{"model": "sound classifier", "dataset": "acted Russian speech (Dusha)", "train_examples": 26041, "n_mels": 80, "input": "log_mel", "activation": "relu6", "drop_path": 0.2, "stem": "single", "label_smoothing": 0.1, "beta2": 0.999, "eps": 1e-08, "grad_clip": 0.5, "steps": 15700, "batch_size": 128}
Rows from block 5 of a small sound classifier, named by matrix and row number. Rows with one number belong to one channel. Each number is 128 + 24 x the weight over its row's rms, rounded and kept within 0 to 255. All counts start at 0. Numbers have three digits each.
Before each channel's rows are labels from the 100 clips, of 14976, where the channel reaches its highest value: "responds to" is what is common among them. Only what is clearly more common there than usual is listed. The data: acted Russian speech (Dusha). In brackets: how many of the 100, against the usual share in percent.
# convs0: first width-5 conv (model.blocks.5.convs.0.weight, 192x192x5, each kernel summed), inputs 96-191
# convs1: second width-5 conv (model.blocks.5.convs.1.weight, 192x192x5, transposed, each kernel summed), outputs 96-191

responds to: emotion: neutral (64 vs 35.5)
convs0.102:135147121158103123110169132115117108133154115143135126098116109099112104104096099097124100099139105128121099132129123094110103069121111101137099151104144176101132090107127150121105116066116127119116116088128113116116124094131113122084129146128116104104119106101112132109092128128127143098
convs1.102:104104114158126137139152143115149135113122132140111152123130135115152140133134091120128094088135121084108129095127131137133164089125075127134138086162100106119123079089066091089117132114105137121129108135115109136135135087087068128062125151083113109126126160134139165106119096097082085137

responds to: emotion: neutral (66 vs 35.5)
convs0.97:122160181150121133153171136128118129139146138150133146136167089151107160117116079141165123126156109117136128121131138150147106132154111158139143140098147160073145127118107102142110127166103103149156137142150124100143097149148097150117177162125096086146159122128140123172117118110087156129
convs1.97:109112128151131141112135141154149117128135124120141161104148136135121135148157166097136096118125149115092157115116128095097120125146103056173144125136123124141145051127082168139142128114155128102134115109112161160107167106126099129131084097140173140081104111126134183086113095091122137127

responds to: emotion: sad (61 vs 27.3)
convs0.66:165138122114133117140119155155167145143150160112112127117125128113123120126101169149102136129108165149174181146133146137121135134162079193147179148131120150103129181098188159105106141102168098117144155103094144136076155109096139183099128145113120106105118148091107117133123148058111118084
convs1.66:148139089172154156111119150115157131128112152158115139118121125127148136135196135095095111093183129157117129118073137122112138156106147127133152137152115131099102112139143131098145099127139089119103090110121143123114124165100133128141130145132118091084130149151114129108101096094111102124

responds to: emotion: positive (50 vs 18.7)
convs0.128:119135109104103070094122101149118097117136111113129080123125108099079123133121128115120141108125120100137156115097086116134087110108125133108092091124086064148121124127177140093146111097121108113126148105143144132116102160116143141154146157144163130137111101170108117100144138103092141121
convs1.128:142119107152108151107141155106139149108127148104110136131134160105137098129113158139122125090122118163125135130136122119104128114117109099127084124138084073133126094122138128091119122148116132137126095117139126108175098142060153085159136104127108132116101127141129128131115115100110055123

responds to: emotion: angry (45 vs 18.5)
convs0.71:122091108072153142096118145119115148124141107115116139076072118117125156117185078124108129131105137116108131172129099116142127136144147124116061089094144131134114119093117085129106129113125134145115105120094141134117145145111109122105141184116136096120134069109108113120083121145126104083
convs1.71:114107123159140135114115107105099076120135105132103093130102126139147135088142145134114110116157174152125146143123151085138196129093114129096136109090131119108099117157113138163137129126148133128111157138116146143129141163113167139156091138115106144112123106135152154134130117136098072136

responds to: emotion: positive (39 vs 18.7)
convs0.114:160099137132097110108128126130112151124091122113114110122115105140087154127152111130146091111130103096107108136115122117117120164135143135123128122124123150100125110135091120133124109149131091122106126127110093102133057138133116104128087091101141125113138111107164065121096124125109127147
convs1.114:065156120133095146103124174121130144091088128116136133098126121090111132123097116091077103089087097117106114092078137123135132151162113085109170114106120128106108118123134118135112109121095106120118110124139115123096101106109139138118119106102114117106163134171095125114148158114134120151

responds to: emotion: angry (43 vs 18.5)
convs0.89:122166157175163153171156116157165141131169149150117163162147137151143121116139124146134137144160150091136087141131165165142130154151164123155134152157139155111120144150093085161142137157106162144157143150162115121146151190131176166109147140181068097120122095118141176154139147143135149155
convs1.89:145121118111119106118124144157133117083098115101124087127137073095146095081139108098136125108165098097116101107112142097111133116122113103140137186120127106163153123141118161122123132148149141110153143126150165145159116144096155127141120090100154114100109117094147122096071139128091119086

responds to: emotion: angry (43 vs 18.5)
convs0.160:094150093113116121104120127139138157131150142127130088151120145137129127117115133112086114144164148155095067139100119109141173113130095107154093136121126105096071119059110086151116140122121107142122112103127154141135106139119128148132157145100117102138106142117059129131103106124128106120
convs1.160:093143114143126086087106120130117096103091089089123097076094093131114094107099093107126125108118148125092134131114140108139147138134106148113125088124100133145157110107163142107134156115110101128138160140099187140117116136125166146170154104109145163070188131155130145149136170113120127160

responds to: emotion: sad (58 vs 27.3)
convs0.72:109092151124102092108091134113103119113114131104082112131148112126092142123127134141105091113145103138088120127108102095125118130127144158122114126108112132112138079134143138116135086141115129139067079129115148109127132153126078073089079133105124122105137125056134127105108132122122122100
convs1.72:112114118121090105130181124106133114134112145113088154098111118114083159102115183109082097109105087176134132100138118148135125137113129150127125130125141102114083118136134096087122133103145107123113138107096092104155122083133134126139118095096127136109094106100164106113119082145137133112

responds to: emotion: angry (48 vs 18.5)
convs0.186:108121118083131111106130114130113147113100118099133091130138093142090137090103102137157065127136087066084070080137097130120103165161116093116096153093130127083114118117150070149093124136133129144133123126138089090127070112132129126124123143180122114134113156133143137142149129115113107107
convs1.186:104117117152120142112117135108087111105125108130099149106148133113151073098130131110104101116121119122138130113143131118142074165122099105134159092121102114117119116105122107102106141150070143096137149136153197152125083124058142146175166174105150165092133143137119105138136126111100132143

responds to: emotion: angry (57 vs 18.5)
convs0.172:081073128129120129115105100108106146148145075120127142148099131146131187125133103127103123106102123130135108136124102144155085175171152149097126145122145131104127133156101110146097134111131111119094074140135111110149147125124109063141127159115122139153086111125112065149106100094117111145
convs1.172:112125120151118118125121134138133144119152119109154088108122070118116127078123127149114145109161151121107096112146125093123121181124135137113098093124162111155163137131105147144101125091137134140119127097117106155138185138122143148096150114125077113088114140140082111092158099118087100125

responds to: emotion: neutral (68 vs 35.5)
convs0.151:124114132125086097073113143088105112154132089116109113099120103127067105113123122119121120110115070114106101129106100088097074141134129125061110117135155118121146145131141154125123101111106101165147105113123143139142095072128091125074119124142107068115122130097127125147087118146131132143
convs1.151:144140104170091171152157148130147129102089139129133125121120153154155091122105143089110123089135130132089117126141129095136097113145077087158165127120092098156134080145085115120099108124088124091123127131127089122118133150082107133133138110125112113115130159154167135098112102117086060146

responds to: emotion: angry (56 vs 18.5)
convs0.123:109106140138087117128135111114130164100130143146137150103112143107114087095135107106097117149089148149119159106121112089151129088104105121138117118105124094101102133106097081148130107079105084109116073079074124160113117128097128120106136115155142152139114110114113098108079108125122116085
convs1.123:124136148110139113115123110114163132138129130121125119155115148115143121129160128114111139130147132109119108127129154135147098129147154143156206125075126104145142120146131152136115123141090134122143111087161129116126120156135173127147151144162116146104155147132119097100130147154101107182

responds to: emotion: positive (56 vs 18.7)
convs0.85:124138167141126138135129104145136125147143153171145189200146128154132122130127151152155126138172149125134144168116136128122147127156131122164147141123167186137142138128112133126153150128111109089179118139136122121127154131172129149134139135153126079123131155123146202155154111142143130178
convs1.85:128125121126138137126116119117150127145108125125142123110150139113174144102128116095130136129131144129134112130118162071127054141152159105139155149154137139132138088145087102103148105146096166131128148132136149167134123125112119135100088130116150142134132115157135106109072126101086125112

responds to: emotion: neutral (60 vs 35.5)
convs0.182:131107104103098123110152133116104128113128110134088118096110117133134091096111110125096108122096143164158147124102100148130084114104143105093132140131094090131120134095079098085133087091134065109123095120065081142108113121116108087121092100075069125142118117076106100118066101100128156120
convs1.182:125117097152126177135131130116161121120139136140120117143116128131105129125053131108112143122137068132133113128120095084120146168143129176138107124119132098130111144113134128116105096137114155123113103072147127084130068102112137124132126109142119130107126126211127085078133136135114134140

responds to: emotion: neutral (72 vs 35.5)
convs0.181:105083118083116109078098111127093110149150120159074146073118103141118097092132122134122108122102152163143116094149101158098083118093116087083136145119116125123148096142116095139131139144176131128126120142140106163144160134142111111152097149072116128130096137142131108134123150115102136149
convs1.181:142107087177094131109157147153136124147160117160129133106090102141116130107122122106120142093131073139178133100130067113134092110107082094116113130150122141093118103096162136107115106164102125080133085108153136096139077109137128111138095118158124113109128115140144087084130103109093150129

responds to: emotion: neutral (70 vs 35.5)
convs0.80:107138125125129134093141100152137105160194138164125137103123165153139101112116116114103143088107163157130130148111145118131138092105117138103120184127104081108119128084143103153123106087108110111124108109086100162092169106111127127091137163143142080118119110144074125098074115127129112104
convs1.80:143136109129120109147181120140112112114141152138134139130146148123158110117133139116131143132156155128127125124110148138123093073098090094155173125169115155121117127130127147111126120164133170096116100115152136134114130132143163113156130118135147168112167168201152178061161163117072099149

responds to: emotion: neutral (67 vs 35.5)
convs0.143:111085132094123115109119156135143165131094110117129134075118107147133107124109098114108150117109135159119091126107097120128103152134110113106122152118093069052125125092039085104124091133118130143093118092111146142128118135106119062097115128097065118131108117093090111106091125140131126135
convs1.143:116140109155080175129119161139165145127129160147104108124106133141105122128070113112081130076090100133110114133110131136099154169152118172144145110097112098143104150089095110111088113118093124106110130096094121113073132119135104113093116135128107093108134122158148096087111144116117129173

responds to: emotion: neutral (62 vs 35.5)
convs0.107:109080127155113124116133110078098115158119081143156113114130115149107162093093117128136133140152125155142127123169110110105086121146119164099118132159110132096120093142095110097141155121127129124130130152114146132135125107121156121171156137106159143103160112155134131099096169101102135128
convs1.107:102132112152109135129174168145129151121137134155154156100127097082076123132132121117170126100151164195133106139111106094137158129110155096165136128115097137070111086107096096130118106166157110163118135123143073136110113127139114136135114165124137137142120141061095139134113155144143165136